Weights of a small image classifier.
Training: adamw at rate 0.00073, 18100 steps, batches of 256, held-out accuracy 98%.
Rows from block 5, named by matrix and row number. Rows with one number belong to one neuron. Each number is 500 + 25 x the weight over its row's rms, rounded and kept within 0 to 999. All counts start at 0. Numbers have three digits each. After the name is the row's rms in percent of the matrix's.
# fc1: MLP up (model.blocks.5.mlp.fc1.weight, 1280x320), inputs 240-319
# fc2: MLP down (model.blocks.5.mlp.fc2.weight, 320x1280, transposed), outputs 240-319
fc1.570 102:495501511470517456511506485487501538543506470456510529452542493452450466507564476506521496448451502471550489515514487508536472494473494509501521440488526533509420472501494500481537504519512502499506493512479472518517475516516478489495558503
fc2.570 096:497480529514481530454480532512517509460460507514471541540504498559497545473461518505517506518553504497495482481528489489534555477506486453488479485475477492497527497521484493535514539525484547475461519539479529488443511476436497494502488510
fc1.572 097:527535522542492489497476511461509508497489485507514494527494477545523501445525516532500471452499509513534487509516546469518517546504517497511525545483480495513470481484519510468512458525521531446505558506487526532519449468485532464480504453
fc2.572 093:505494458495531480512496506475535497489464483481480470517518493482507519499498498525486479463491542494511504504514546451497445530467509521521501451515548498522528483552517537457525481539514480456547470416463501538524472485517525478516539506
fc1.573 097:471550506499484520500466434517518526515524454510572521487480492488508486525547567525522470508470542495515520505504498504498506461482532523455502530473512467482474516496545461484521513499542516477478527529511522487522498497463469477433462469
fc2.573 104:529518493482518513504502467520454500546498520479492517502558548523506479563511496498492491471481513566503506484475481504503505511479503475537499500510541505493492516493471486474540437493523517518488482484519438507533492528496537496520439534
fc1.574 090:514520512522514492487504551518507523483540472507508467532532505525487489466506522514466484481498520535494487484449485518465484516470502547503524489515482463544497502492470435525524466506528523495502560464523458483501490509507522471524466534
fc2.574 089:505515475470478512538505499532495491544499507502506520447467510494527482542517459454504466487475548561514487474498485512550502476492475492484482517517547524500509519516519513474464493477480517495509445524499495538470490508514516502519507500
fc1.575 101:468482481488504468490456471496521501482508503492508470468547541472487504540520492478475469503439504503495529480491460505497495493520511503527515472463565487542493506499518527491514480503507534486548518491509478470512478539482514475481457541
fc2.575 095:485485494518480526539489509483506498452541542516490504518467477493476510471517518523511505511541474489510493513505540478478469474467491456503508516531482466525540503473505483567486542500499500483481532498494482506478486485474463514488502469
fc1.576 100:462477520493535468503475436464503518538508461512552518483484486482501453507516503494502476486526498497528507490522494476503454521527486479564473458465536507516502492537477508527513479513483501527460508489525477525506492477460541477492501479
fc2.576 092:462510502489490454511493518487554522496495504509523540463495518470542511499527500474520461500463517522523528515469479474503486490521543546518499462462498514502472504509508521542471505483528498475551511467479516497500487484509502481458513532
fc1.577 097:495511527491513496476510500509497534505540496498535498512492508474484447449567532498492489510473533463495535475494484530479484506475529532501513515483502476500417458532523495523526499468501459467503552471530517489539488476516508475469476472
fc2.577 098:556507525513467481475507534524492478481455518506458486471480480524534522521532528487505497532488540518489507492454495470490516488495502477518479530507486516537517505507502502453513514494475492454521492488507516494454524522446481506533513525
fc1.578 090:423496526525525466506433465504491498498507494471518522495478519540521496500507501532505499472472477436529488519478471550513494515486485496481503494502518508510473473496518514472514461517534488506528529502504493470533475519472477458520546479
fc2.578 081:536463517477492489483478525512503469522488516517472425483492500497490543494502501439514468514476504496395557514508498462502534478459505501535527526517479482485497508505458484525527526495514508480484518488488484528492509522465508517530509517
fc1.579 103:489498497522518498510503488461489531498503483496548498539469463471511489488492496485476457513507488484506452479509513530503498541519493498480478500521527439527477501518519506531508503504537489504542512462529493486490488502515503512482489462
fc2.579 092:497544472550518494515482478563509440486483498510494509531497469512493492459505521542463534504506503478522500484485552522511464525531483513459500474561526503505501499484509480498482488493476512517532533473492552498520477530532511513494520457
fc1.580 095:474513457505528475475477486453500507518501477508498516487500487476510479471489494511505474481475530455542487502498542501513469510513484499514486484514505493481462468508526522491518515513503468477513534456474483500491479488469542467481487503
fc2.580 061:503533472500535526519508470482488454525486519464500511483499550492549502428481441495521536490487486510507455540470511494524500541507494485500493465519486465486493511505475509457488461467526475468481509492466507536533496489480510548517527529
fc1.582 093:504466497449512503420499486496487524464509492486530529478537476546501535537485511497531463538511511512556502420544498516500430489499460460558492442498531485534530471494491505492502507536457538484518463483511477504495506459470510502521514540
fc2.582 092:475495543466516540512527528546480519527506463527507499510452497468544485484546477504456507486505521508471528567494495524494532529478538497494473526508503485475503500493452490472486527449457503472478491519500542505466520508526517530517484462
fc1.583 099:477522526492495522482449535505498471466538516479520527487516525516477481478491562525502502530483480494505492521531473489484490478478509475505519421500480507506481497514517507491564482529499521512496486465506480531481511488470467468471510492
fc2.583 102:526503492477511501501525473510495535507482487484477492524517461480486491469486472510490498493468545486494506524519530554511480492488512518521523498526565485491477464481516546481518520486511504493481491491498538489515461532527438521519512498
fc1.584 093:535481520474495477478521504520486529510503465472467502478475491537483422494499466485497475524475482531499485479532524507506488524523477519548523486513543504512507463486474476468511485485517513537468503485492490526487510522480528507505441474
fc2.584 092:506530495511522480523495557508463507468510496530500512472544496502497485515460534511506425523550500484482535492475490520528485517431508478512516512534494511507488534541527483507496473503469518498516456529491468535521499448482500484495506537
fc1.585 094:497531519510514487489490523517534517489515469539527473500476490518534477507468487505538469539501498514483458502494501504508459503538444494497468505484510502528465488508498497500508497521556511540489488511465514496505515491488496502480526511
fc2.585 101:480510488468515502509512553487525515467508484504506491504495538464497503502515481527474518513464511543506493510491513484466516535481520564450503506505508476460513455481507519461494516502504478498551492498480522529550520532548474499468496478
fc1.586 107:510491451466523513490538500507508489505525480466540492494460497452504450482480485511514532473473542493529479489555547548493439500478492518492481461532514498469493473499536517544492542480479488490520532503500462478504476480508505485477498499
fc2.586 107:526498531494460524531449472550515503506493521495494501476536495520514482487559504515451451528452527494511494513478497474495517522500474476510522515533492510527484496500485534493465479454497482505490527488516537510516504527480500468511472457
fc1.587 100:486479478512535489505497508484503484485532483524516512495497443547508474497495546569555479505500501505508527437501487491500454519523469499531505474455491516509497533499480476480493522512489510495526531485439480478470497452466494486529536505
fc2.587 098:484469509447507503469460491503494472452466476480517527477500484515513489486479483540525511483451449496522492510528502493524521535477490503452494487483471512483532479528483482480534449504448512504520495500458523553523534504507544461523508460
fc1.588 092:521551448530476479520469512464524485493545478537465494487520510539468507475473499454506475489506491523495482459511511482552478482516459498495505537486492516499510507492481464479534532502528518463499518491498488509505490467503530492465486506
fc2.588 081:492461454497498496520547467513500489491477501505514473517514529465475533504493495513499537495517515466482520469501520523505523526454516493514515494533474489470542511516514504519489493495433508444504471503521548513496485464517494497521524526
fc1.589 103:484535533463463489483476525479542510481498503469504536518499496518458522497509533520482482503484517515499459508510478500483510456522523560497531515503468509524479519486502483470539499518531516483513542513490481459532444494461496449465487485
fc2.589 097:498475523479475516506479491520481498465488532503485500524501530500515507511532527503471499513475482475480544494507480480481514487497531481527500499480551499491532474467464524462509479452501557477466498474468484472489512462511461463498540486
fc1.590 099:494499521512518489512484477483484467489505478493529529462515543491478487490486505503479480495511490515516487474526470521498488487464459466559486463492507484543503512495470489463524464541528526508499514498496463499503472443457485478510522543
fc2.590 095:480494539493513471505461477512495484494526504519520524510476507511511480512548483505472506504487496473460532512522494471475496513466543518507524479500502517489497439475469498527476494472501534515488543486463528489471526521510506465497505464
fc1.591 100:490555487511534499510493503510541553465528465525488511530494487489544478487536539526512488479476553494502527504477492503501477520504494494509465504497473454543507478498528518455484524516521489472553527464501476509505487516491538500516501546
fc2.591 089:491537489518519481510492488497485542481565487519504533512514511480529465540481516481493498482518544543473517498468473517509474498501499462543485483495511476483527511488525531476485509513510487515520501537515468493484503462492465481529457542
fc1.592 101:499468457506527506464483465486476506526575450495480496488486458495511455497508474517482473486434501426539522484487487500486502558526504559499495500500501483513473460507522510505521536514525492502489541491536496450498468523511475473479489499
fc2.592 104:476506495500507529467495501521471436530503493495523530528451531453523477533542493503489507501503507509494502506526485539489513550497507503528461519511467499472511543477500483474484485527432486471486510503513495515522475490488546523522479431
fc1.593 112:484547515501487491479515515473527515463486483496529521524514523481470519485530575508566471503512462473511445516518538478457461483464514454491502526526552440504484498452517494492512480520473495486513505483491466511506501493489516517447521472
fc2.593 116:511519477507511530500460485528472486473495495514465539482488466514547472571495479500502450532489498524490528493467491491505489514493503505491466530447498507488506459483499481484456458516508508532531469509475488469517529527525527522519463500
fc1.594 098:413482516498528528519482502505461535499511489526555535506457513506531497515513530481503484506513454525526506458540499535436479529509488475518456497474497495487464519530500515500459449482484502531473489482518518511518494464487518521505498458
fc2.594 092:513485493517475488490485535495524502499496517491481463510509491521479558525485533529494537495478485477429526494492520490461527476507527528516505488515458504511508551482498500506533528505513510498490505462501505470499506511507499506477511528
fc1.595 089:496516502470525514531505490477494514484542495503558508495440505488514444465491487519521513500498526511521494492492546537513444479478480488485545473523513516468512492482531511473487539482496451484475534510473547492510490492484491493486453451
fc2.595 071:530445516474476467522506524526494476533501497527477510527503493485486492500542557486488408544429473532504452486506515465475532482516474484528514533530583494531474474489479478515568442465529478495496496456518440475518489497498516491462502498
fc1.596 099:493547517512473491498484520506523480496510523506505497512495544493493531492508543522525495469515530502498488515478467488476504465493543548511509505515491512515487504493522498457582500507531532508510547516471486465522458502505446458490435534
fc2.596 101:478482481467552503475456509535522504464515513480521519488554515501478536505508492539491503511505509482479511442491522528512516537490504499472507458466503476522495476491470509483468517529493528451467511512469536480447508510505515530499530523
fc1.597 094:447520492500533505450448502457522510523535456536490515509494497501534475456483498501486470483458527476534519512508510519508453489520487535509476486479513478499471482494537492500534541530498476485489523474470494504492499470484539487454468505
fc2.597 060:470527470469515519508487469497477476501532505484492490453500557500526520459502471533511506501467475486500459532499444484527518551525503505506491465519518479507532472522478497459511487490512499472479518503505512542508524469479513509521519504
fc1.598 103:482496501488503488483487510502489508501520471512473532532498526481491463483506508547498509532502481532511493465539469535473495524493473506472486477470504500474490529513515477458506502495475523490556500520467471480539524488503521510488481491
fc2.598 098:500441478456513496465515475477528534474493512510476493487523502480496551486511470517529482470493497546506516521460529444510514518509517517508494520497494498514507495526474513488464463490505494506501484480497516526492479506539553499545544528
fc1.599 095:484560526519487465521511496504528458494500502469528535516525543469447486498535513479498491468485479487513486531491500490491497486486519525514523496524512494499472486504478491482541452510513490482517518492465495527498497479469553512464492519
fc2.599 089:524478514487473500506474455473474503504526482563550461480468435495486478501497513553473469533488544522534498475493508537517504504526521508505474507507539535525493462493504489483483499434525511532526486526520529452457480515567511456472501505
fc1.600 109:496526537453488505468492559506538507491492512482507523443467543533458512507540518526507480535463518510513448468539489532511466455466475487527474491485536484513482478499509514462498518498502535514510496489507542507503475474496530494495499476
fc2.600 117:456465520505475532515512484470514571479500512477538484466488526493517505523515514524527531509521489479539473474472472490504494496523484486476502518478501518472511494457465491472522518474500512480488482499509521504497505489497497537478509518
fc1.601 103:494494500527520502478514516466475484499496489519529482469474510485508501490459524532540533554502484437540472422458454551493516491496485474487440497452482489507499478549509483436501531518490456496547500509469489467492503505480528502526536539
fc2.601 099:514501501453501503516488484475491468504500500510465494538514504484488517458541464481484496467507487519448508480536496489493538507456499517500553512538508515505503495461492498493531503482517512482470502500490465537518458468502457451568527477
fc1.602 089:477494465463507497489457507493516502469507518496521514523517549515476483498490513515519489472518469545525505460537485486497515486460467465509512473515480526458509504492513489447507474545482524480499498516489469501515487509472532503473446510
fc2.602 084:510474499542529482516535460474488519498503500506491498548512498474511500498512488472515538485501528507478491469452503468490523496561483477482464481456483490505487484516478496491507477534526535540512519461491468502520477488498506497527512533
fc1.603 098:483491511492504510511514475479513521543531448498478536514498499490501469510562491479483493450497521475534498507500527470481435531474505507511503492532511464528504513458518508463527494471489514518481497480533462541502457558496517489495487505
fc2.603 095:474509549473504494516518520527560480447453522478534517544511488515486504498487506479538467538516454516456444510521464502492562477487516502490520492502496503512487503486459466550492454538495495524505504517491491469507544448476497475450481474
fc1.605 094:491537533505498495475487503489527534503529471526553516464520518511491486478508491527512490517458486503477465491466535504481480527499478526543483500520500498510488498504495476455489496515556497487449533481518486522477485532464492528510499518
fc2.605 099:501528462553492528570515490494485527558523508512478526482502541474515523548534532481487503489487517475478501485450526466435457444489533504466477553508517513455477475520537523477531512465522465500508512507515487496489502527516487527514457526
fc1.606 098:471478492512487491478450520516535490482481515516456486550475493538516503472455539522500483500497523481498467484466511459485533493501539497500493472479483497469501500517522547493534526521523493494501549494472556488501492464489512482445485496
fc2.606 098:510479519499560474470492470488459454484480494494480533479533501531512497515502461460495474531469501542503511518513468507516508490486451529518505494496494524490497478455464468479484473501462496541528484490473463485518520549511535492502476484
fc1.607 092:473474462506490458486479488447537481532488484529503479482524537494473499471469485475512445528480467472522472463500506530518528515515499510514467489488496502524505483499521516520547487547521466469548541453514517470465471535513558502475516497
fc2.607 076:500507546530490532523540516480525529467459491515496505524467511539494491502538515442523504505473510515479522508473473465466495495475479515433520527499459481488476470511483448524515529498493481494514562511526494472499528519478485514479470509
fc1.608 099:483480480495524512489482490494513493490532470503490564517469495499455477468499474515486477477506534520567515472554529532554490517459493507498535474472507504532469497508551518500502491503521523527495493545490512536496447501490526503493476479
fc2.608 093:532563492542501520505487499516467517507485486523491539497479494546518458555477546481495497490492504520517523545448513492492504486521501470522459513507486476514488521493518490489488451490488503546485493526543497495495521544451507508517464535
fc1.609 089:505506518527495482476509458518481486494528522500516464561476508534431466489459538514522479456505504474500491512497472517522514521484470491527490494542488479544493471509500489503511516486519546505508539500530514479503452475462477467500522516
fc2.609 088:504517496495493521482462500496485475548503495507440534481493501516540512542500521512482476501477523490487553503499506528492428489500483502508475538480473514464496516481521507515469514455483480520509460506503517463533543508528549521532461500
fc1.610 099:483487499472518517474499513488518536496455507504501464514485470496536503476446495502536488513474532476509522457538511544495512512505500564517486485500520433474495446497520505500480562527492481479542505501505551499479489472528515521489483494
fc2.610 099:491504527493481481522527535506496511540521552513522487539497571480474530473525496500510497489494454489474509503535483487456464484521484481494516485507503515504451508546481497533551466486519479510480519468482497505534500478484443467501525492
fc1.611 096:459538495558465553458519535498497484505528507544508513475478516540496481489442536459495507517499499486507459495454475486507492512496499538500458513484494504503512440543526487528489544473496462480538505514500501498477534496481529480480500527
fc2.611 095:503465473468514480509493478485507531503487507480486489520520475479500500512537426458480528463454512528490568476560527481501441495511495528516530502479500460454523529478481520508486509496508514492502488463484485509538489485528444502527499506
fc1.612 110:493539469548512504485475508474521485482508466541474524499492470544505527480472531527497495512509507530486482467464527472500452488534476499525506504497495505503512500450485480469512553536496479493505503525489486520481468479515527510473478528
fc2.612 135:477512509533501508508499548465499487515518473520512484467463486497467516498519475481469486462534500506497498495526525485494474475499471511495516545512475514538460540468530514487500565497523479493478506525522487529493460499503522527483497470
fc1.613 096:500480512422552502505502540518504540509499494507491520554517506498495439512540490490478502495496524507517521482515494487438505515448496494506543426507564486499505474513513508494543511497481488470473503437500480521511508490475487427522467482
fc2.613 094:508507457489462488524500474467485484512527494499519500456518510488490508527483498483511491526507463495488487444499504493514464472547475467551499502490561519554474501549507506516501482505512519508519453488475485484477456497470522488470530536
fc1.614 082:479489475472525528492503472522474485495488502487498492527481517484463459463469510495535506496496498529536507514486471490502521508519439457539507487475516476464462487532476473487508523526471497495512521501498487519498489469460484470499488521
fc2.614 082:476512524529488456497478484480542518529546448535500482480482518523526483495487526495520512471470562472486511498486501526507479536485485474516496520489476518524492479519535530489497551477528517493520517507495562493472520529503524466470504503
fc1.615 113:471462501507532453508466474499501474528474482486480522485502518526463478507532463520513510472484480479560496481506487525541520519481466530482521451496521518507460448503497497479567459520511455535541528510464501489546470495510504469515521458
fc2.615 119:523512523537463514521487479517534493527510511532505475466466525490456512475505518511493492535497500479458495505509486488501505479496517468526522513525489467494501510501450473532517518506484506454489553519562527514478493514460501515483491490
fc1.616 095:504513516487465482464532509529519473506482534483493509496468491543483494471534481491508470536487574496480447492516504447541473481465492502527511464538502481513493483494488496487510502502485516520497513442519509554489490471462530508473502536
fc2.616 091:519507524483489463499498488460486553519509487481531490485520496497550499511521531524525485523470535478502512493464516509512479497524478503494504501465509543492453516531507506468514517478521504511499516466483533452503474525499523505502532484
fc1.617 100:516497456475501519500484494495504492520483475519485468503495482507456489460489529523513479480502506458498502502525504487479504505489525482518442504484502436497490508514538500482550529513512497467525494497488524460520491486506487510499542524
fc2.617 103:517469519471477512508527511461493504505473512457499472473542478537536558545493477517531533505506496496469511492489498477520559531531524524503483521463470554492522500480494480454475479506498500504496456507479516469490503491515489488531533518
fc1.618 102:511516487457525481546520489496490511480516448484519522501493472506493447494485515509500510503489473500530495523540501521526473502498453472487475475495562476496435505494497500524470506500509505495492519484526547493454503458452486516492500491
fc2.618 099:460481458516516483520524532525536519493489494509527477502531509513480532498498504486472531495473490478479459500490498465451483483473557534492505480524542493475538482457506502504512488484501475491496471478509483518547487479560477485471516517
fc1.619 101:520509436504528471508471479491554475456510469534491485514530446485488467464471543535505459566479524506526543487466481490562498503524507518494493457485522508508485442470503471490511538511488539448554486506474528451466505527527522509444496500
fc2.619 100:489503551502481470461516529449501499501509512511508479516486507503511509478471503492502527530522495489465512492526473520486486517499575509509490449481518553521521486521510507512499502511490478514515501503525511502484485484499491472519512487
fc1.620 100:516514489478528501486504515499534506518480489521518489483486501513514494508526543500543477516491447526489508473484489472508481522494519464542476512456481521477492507522466495510535504527491504472480491502484486490489516461474532495510513469
fc2.620 097:502476493465492507509572509519487531476492524431501509500498487466530496507524529520520508505459457494537495512502506478462508526541539504476515502522536512492498475553497508478482489498495496471505486489504500545511516506481469513514514489
fc1.621 089:504483523484512556481482526495488534484525489515474505562495445524514462477529497486501513506505516524500557501524507484485484527558496529530496524462512452502499502487490432460501509511535498475450534499515503498522540520460498510532479535
fc2.621 089:486515490544511472504485547492492487506509520495533492482519514513500527520480488476496465493490485520521521517512517501493493493486475500462505473506519481548484532499520524480505474532523489549550502499484464499512472470524483527477510524
fc1.622 094:490545469511534488492465532498520467481531505529497511496511547522508519481472543497543503502505534538471508500464473505476461512472473514542522511493483466524532516504481494498542501490489482519514548477454489481491496489484501468514490550
fc2.622 097:460522501524492534478512492537494543498524454503539532489485514478473462525490524544502518480463513528505493518523508514494504519516494524464467518555497457457477489503559476452502477507497538518518483531511524512507495539543455502465489511
fc1.623 101:515520483518512456481478497488514471528502454492500507553508472474515488471499525529516476502473537517531535536512486508523539507512538540530476498461471496546472473517552507494470516506544510481514486543482552505475446520491507483465504491
fc2.623 097:550539500528525516482496498492486501496504516466518510545529450522525497473479481495476505477556516521513516471498507516521495491519534499519471473542500484548515508513524518486465517510498482533482486513518514516476506525508544517523456497
fc1.624 089:519513426451556518498496484475503478535552462549497468485498438487495477496478509507531506552522528490531511454471509526537471473519496503480454481460507498504523498503531464477510580484513467478498491509504529457470508501499511517532515492
fc2.624 074:504495523506477513530450543504512432502447482511481502484494538513457514480524485536457509475516484547499486522502532487485522529470492472499509523556484505498526502497476476495553459501497505465488490488473481508519481491513507429491528453
fc1.627 102:498491528456505503458489520487490550459468483482501568523511485524489492468505509516527500465491559529517512491556581486479496521506518492507544505496487466496479500530523543526468505496502543510465491531512520531521480516517479498460459481
fc2.627 119:471533527539541484493467506506498492493538488499507527514457519515528489536503489493496500468492484494455501502542477514491526509476526518474521474506475540497517458490500503497474494509506505520507508549468497530476509461522484491532517472
fc1.628 107:492474482468499493477538533462487509491491495481489555516503535517511468426480498501509511486486520502560517527501505507492512510483498492521515463454508497528459464524520529518501502502497502517508539516493494484475469513477516496480467523
fc2.628 106:512547497518533523537523506518483494505462526483492527543474484537506505510507547469501502476516513498481510507533492504478529470464496468499522516497521488487476546511520510524508469468486476510490523533505499533502527483453478518514452494
fc1.629 097:481474512506478518478479475487475539419513544458532475537491507467496499470480500499490483492462480495534490518493519486485502534558491503516505492504550428545517462510473492503489516517533509465482538446521501552482514510492499490475516477
fc2.629 098:484492479501482531538507436502506481461490474543485521450467459473476493472540493515491521479509482521562506505487494509536495538500519496461482514502493501486499484476503485486477499477453494513510473552496519506501475510527482530516520468
fc1.630 093:491512478496526487480512487495510458481502501513508498519435483464502494485500500468513512504490546524474504485474478535521496514494510568477529521483448516524472494552506486536480478495494470526543494510487482467530489542512484453494489489
fc2.630 090:454518499529499527482447504495542450494521543482476527492491517522469509492500484482474533474491457512514510452504500516485513466539475492461468530490448472496540498478511534476519538534484468537467516497494509497526491510505472544507507474
fc1.631 094:487488493459492451459459511469518509500488469510523472543501506515489482485462520494514439577493482523521480460527490507547503482506514489555471466484520518511475475553500524507508513563501479517513496469516565495488494509504550510462493460
fc2.631 081:462478494474491475547503518524524485487496552466513489474507537518508543525538490477514511508483490499496506503510497458457524441493496529478542506466482542483519497472501486511520511487484488471512525477467459534512517480482493489511488498
fc1.632 095:490500507496539490519518481456510545455510481444531517536518481483524484515482487541524520481485520516495526512533514526501460522545443488507494471497531480496516493463475503485464545552542525504500494486481455492498493437481499495524499514
fc2.632 094:509427516524481508478474528513521507507457520534445479487479459533481516455533480489496482540529515502508526463494506463545469498514497508497519513490469482511510470481461512517509502498474493547501514451507538466500507530514489523501500496
fc1.633 098:484490524511462504444505502480495563479505508485519524535459509512518498515474539526575503523484517502504489508500502510510523512505439491518493522526494491527495459490489437477511502555510533506510498498488491523474500506470510528462534504
fc2.633 096:521489526483446459495516503465492518494536528495503507456524509512504550547521487513529498483494474534500522435478482461503471487508513538503500533495466548508534477500495494484490483461527513501518501505517513480499497490511519474521515512
fc1.634 104:512520494489500503479528528500526529503496445489537509522526469517518506483528499506515512463486543505515529469523533499499500526531502565482499484508535426525496463481488477498509529500501460479514517493497499461499477510489497484486460512
fc2.634 107:482497464489524488514506538471525493509519505504538482526499511529531514492509500491504511495506482527497485488526538455479479498493489529481502522493484514492482498490516475540529510486513466470471530470487488501502498479496548470508506458
fc1.635 097:454531493491486442454463490483486508486503518519500504507517491515518530471462477508562497519531485501503495472506504557543495509532445520484482515480476515546470521518497472455532494516497467498498502517443472503515503500480529522503503502
fc2.635 100:459509482483493453507512446481514525478497473491533494489496509487490505500459493486496493476502471525502487507467494494486533479511518516459505507483506539475512513488523525515501510489508481552524543512501478500510517492526498493497459500
fc1.636 098:517522462484513484504516489519533534476519412521527517469520487498533524517508496559502475508495511512523519532494556506497470511493527480523483526480539505535499502492537533519486513512532477508472502527487527469492463535509470505520478488
fc2.636 102:492531495533515494486471485496474471500513498444525502519525471532526473492509466518538527470505512503532502498521511515536477569519498544527529475512488522493490514474518467490486431533508484506514485491496488512533487481511504469516459465
fc1.637 103:427490489481485529450454440470483531482522496521538505501508508465466488520502515504540482513494473520513531452530475534482460485475494488514462522473563435506512522520513482467513495519522504500529493495516487464527491487513511533487497536
fc2.637 114:486482503481490539480508505536482499562497494498525446487467491507516496477523509522477515478509487450520500458502484524484554556543477497496480482532465483477509529514482477450525532482463503508502519463510547540509473508462477502523514464
fc1.638 100:512517487513516491512503518477489541522527508516470506466518515516494461479467528483492498555459498475482511485476470478503477480507470467509509477480512499496485454490496476513582560497512501536519510489461465468487501479507484503506469513
fc2.638 115:502460498483536510462511553466444502498528482485496477520500498478509548484475516534498509527564480515492539491550490483528485542497456494506495484476512525520494502564491492487516487522485499461486471517483476484452490507476520504528518521
fc1.640 106:511490497490578506497520507527494509493499460541485496525500479510510462439489493514508498532489528501476542498487547467485484511524464514489483488534499427491489501471472463489505552511491496524514506451482462497501486465503467503478522554
fc2.640 115:536481546502474511479477496455513516472488529497464505532515477524472516489520494520518493481527448490493528479489493474474498486500543502484480489481455515507494485489467504512500508529547491523481514508505511506495500484510524530501520498
fc1.641 096:490472475497488488486487498521470512536540520525525502516484460525488437474459507517545495492457540473515492511503502541483468458533480509557485471499504499493436465544563476497504517487503520482524514496493556473497501493471493475494502551
fc2.641 103:478510467501481455515498537479523491524473487529489536486505536491481488495515500459517493490506492473530504486509517471507462502499444455521460486495490530472463523521544514510524484517488482490507466471469494517541478477469501486496518512
fc1.642 105:502516445517518483508482525517512507497497477481473524454557517482532525499524478503484516486432506506512537521520498508508471508511462513499474494478520429523508524452479493495487477488484523514515511490502476488496496512510507502500427550
fc2.642 106:484515468518482501522474503480574471487511520475475481519505495495486543456513499507536505492498515512484510517501504512520497472525486501514501530496480515523506536437523518524455512485526493494523494489483498513503490488487509538507507482
fc1.643 091:484519525475505518485510498496519471532480469477519549477532542480445505512533467503548506468506498520506465468525505517494499479502497477490489518485517509495495498513487488483536513526511491489474514531502488507503477495480516517514510493
fc2.643 085:523483519504502524494475459512481510460523532452488496526514474493537476512514541515514503521454536492522522514472471487505497523541495488530508458486557497550522477484480498475468506517528545461502511487535516493510471512486436472520518538
fc1.644 102:500491478512514508485503485486500495506504512530494493501466479507544476462479542503492521521458503452529497459486490503494519528515507501514506500460496514491505485506525533497525547523497449503532514489497511476492491476466506479506503449
fc2.644 101:509473476483499514476514519452496492486502523564504494496503526475463527509471492485482487513532467532446504449508457504527535506473527482526509478487512508493523475487467496483523521538496495510497464503490462485514464447512493516498542486
fc1.645 106:514531467476485459498489522492546535524508503490485500513475565480516524503499491493485487500461501477495526518547517519518502479524462493490489485521515476493460492514521524503562570535522536471538512460471509461487468495474487527459510510
fc2.645 116:486460519515491494515488523513491520500510510508525495477525520489488505517509501473476503495525481480547521494526486528523498498490452474508528474486492526497510489498526504486501473510463541444536469519473498511478514484491495508467529548
fc1.646 101:469509457492533522507494511523519474511479486516450561458451491477492495490538519548489499505483501492503494503536543483484463530477506528462507503514465491504518528525528521503476491512473499520512494507493479528529518479531473475494500496
fc2.646 101:477530519554441502470448508441515513424495493495527493450498489507502511497478491507523490503501468514550477471465490482521494498527481499504457534475456529558535484487479486468485511556537492479523527497492523506464496488472566513475512497
fc1.647 101:508455517475544470489480510481508536496461518533479504528516503501500499451514509534503479492499493471518508471500518492488515505517439484525542458493544484513527490488451491480489518541482516479491536438478470492466473455469482525516567494
fc2.647 094:506509490498539459535526534483555532478483527504502559534517529474502529484520493524509502520519465514506476503506517427479499488525520466475469472473516478528477487527471481507483480496500491507473500481488460524498553458513529499516511507
fc1.648 107:512509494471503528483499501416497528477464472479519492496473462510492474514510518560531513472461527503555534491512557503497476477477475538474493503483495486489497507466531468499535554516545494508482513497472509448510493467509487510485509462
fc2.648 120:508500524528485491458452484499476486530502510472465483473531512561540516487526492478462503468496530475510541524497490513524464499542519535535520450479480534505496479472511544517486556467503524532489512507503533510466477519494480455530454485
fc1.649 103:482488498504500478472486522477500522497486523480504542483532544516503510478471542517528509481469466518507521462530503535459519492499485529496509504498455546471495495511485497482525484517471503484514499491458484485512503454504504506482520511
fc2.649 114:513560504519492501482477512512510480502470476525497514476474453515565490532464503497533473566548539467502499500452514488499529482449544488476479525504457517466510471498545486507486477524485493527509527524480492447485545534471496499471465507
fc1.650 101:505454454514508484492520497457525524499504423537499477490504510505475497526494548518521472501478512532529483473533494513523493513499486511526490502488536507530524509533519480531521496521487490455534500484559474509494467513502535515465515535
fc2.650 095:523494513488477513514475502502505473481490501530454495450470463525553519493508462504533450563519525459502503488492494489518501495464520496488494480453501505487495469499471475497516513527482479495510495513472544450459540474473518536509487512
fc1.651 112:509526506515467495472505496490525504523563501505481498471542527508462491503527484514496475509457540509512495534468508458501511488500516545566515512532491478537480476489538474468538495503532493500507520462506464512506484520484539480476460532
fc2.651 112:466503493520513561505444498525477512483561509501503482531494544476500527492492503522459511494509513533453515516508523541484490524483504473543482528501514484519495548493529527495463493472503526484428533490521539504505475538527518518524494477
fc1.653 105:471544526489501458496495497447561507476466488468552512445508542463461524513507491518516526470493504449524478488494494520506500485481523519507477483464492491501506512526496507460542506533534489515509515487452492531540451479494509485520538518
fc2.653 099:493465526505475520480525510510505535445458498545474479517502448498521496467477476486505526562515485469526523531486483497502512475507512493498517522447447501467516529486471480535473531512463496483508501529497526511495500492426478540477491478
fc1.654 100:467503488470494473484487514520500517506513503453541491504505502533467462474461475510501489464488465550487507508528548499494492551509469540498474472516467512502478516527510538503506472507504550487466502511465550491509490503498509526478505493
fc2.654 105:517507525495487481507495466464508475495503456523499501504503455490521539536506532502529527552514509486478519493551460505505485496465538526490512513474532566459519451541486483489503533490500494462528461549474494491456530511529496471514527501
fc1.655 092:515501512524457509457488475506515532502552501501503482481483438531461474488504509512527469528498527513528490445497479470526517485541484553472515524498485477513468485503506458488474494489524491497515532499539508495511481528481544524447493503
fc2.655 094:498504505506538476487544504490478491506499510494557485488481546486539506496469498507513502480490530472519519494503504522490500529468495512468472476511494512548472487554548529485455499496471486531530480494499524477480447504497507496531535527
fc1.656 100:505514500520475508492514547488534527479570513499489523526458503506530488485540546522473503516444511517506517510479458485496477534540513487494495479480487518502426511504494535471487516475505535517500538458498512472486471498475494488488528472
fc2.656 099:474540480490496518539481488497534444509482489508473510499446498525515496469516490469514450505497510563498490505490481495526517509502480459498466537448490499486494466473472494563494485511506501489481519496512509508460504500487523504518516457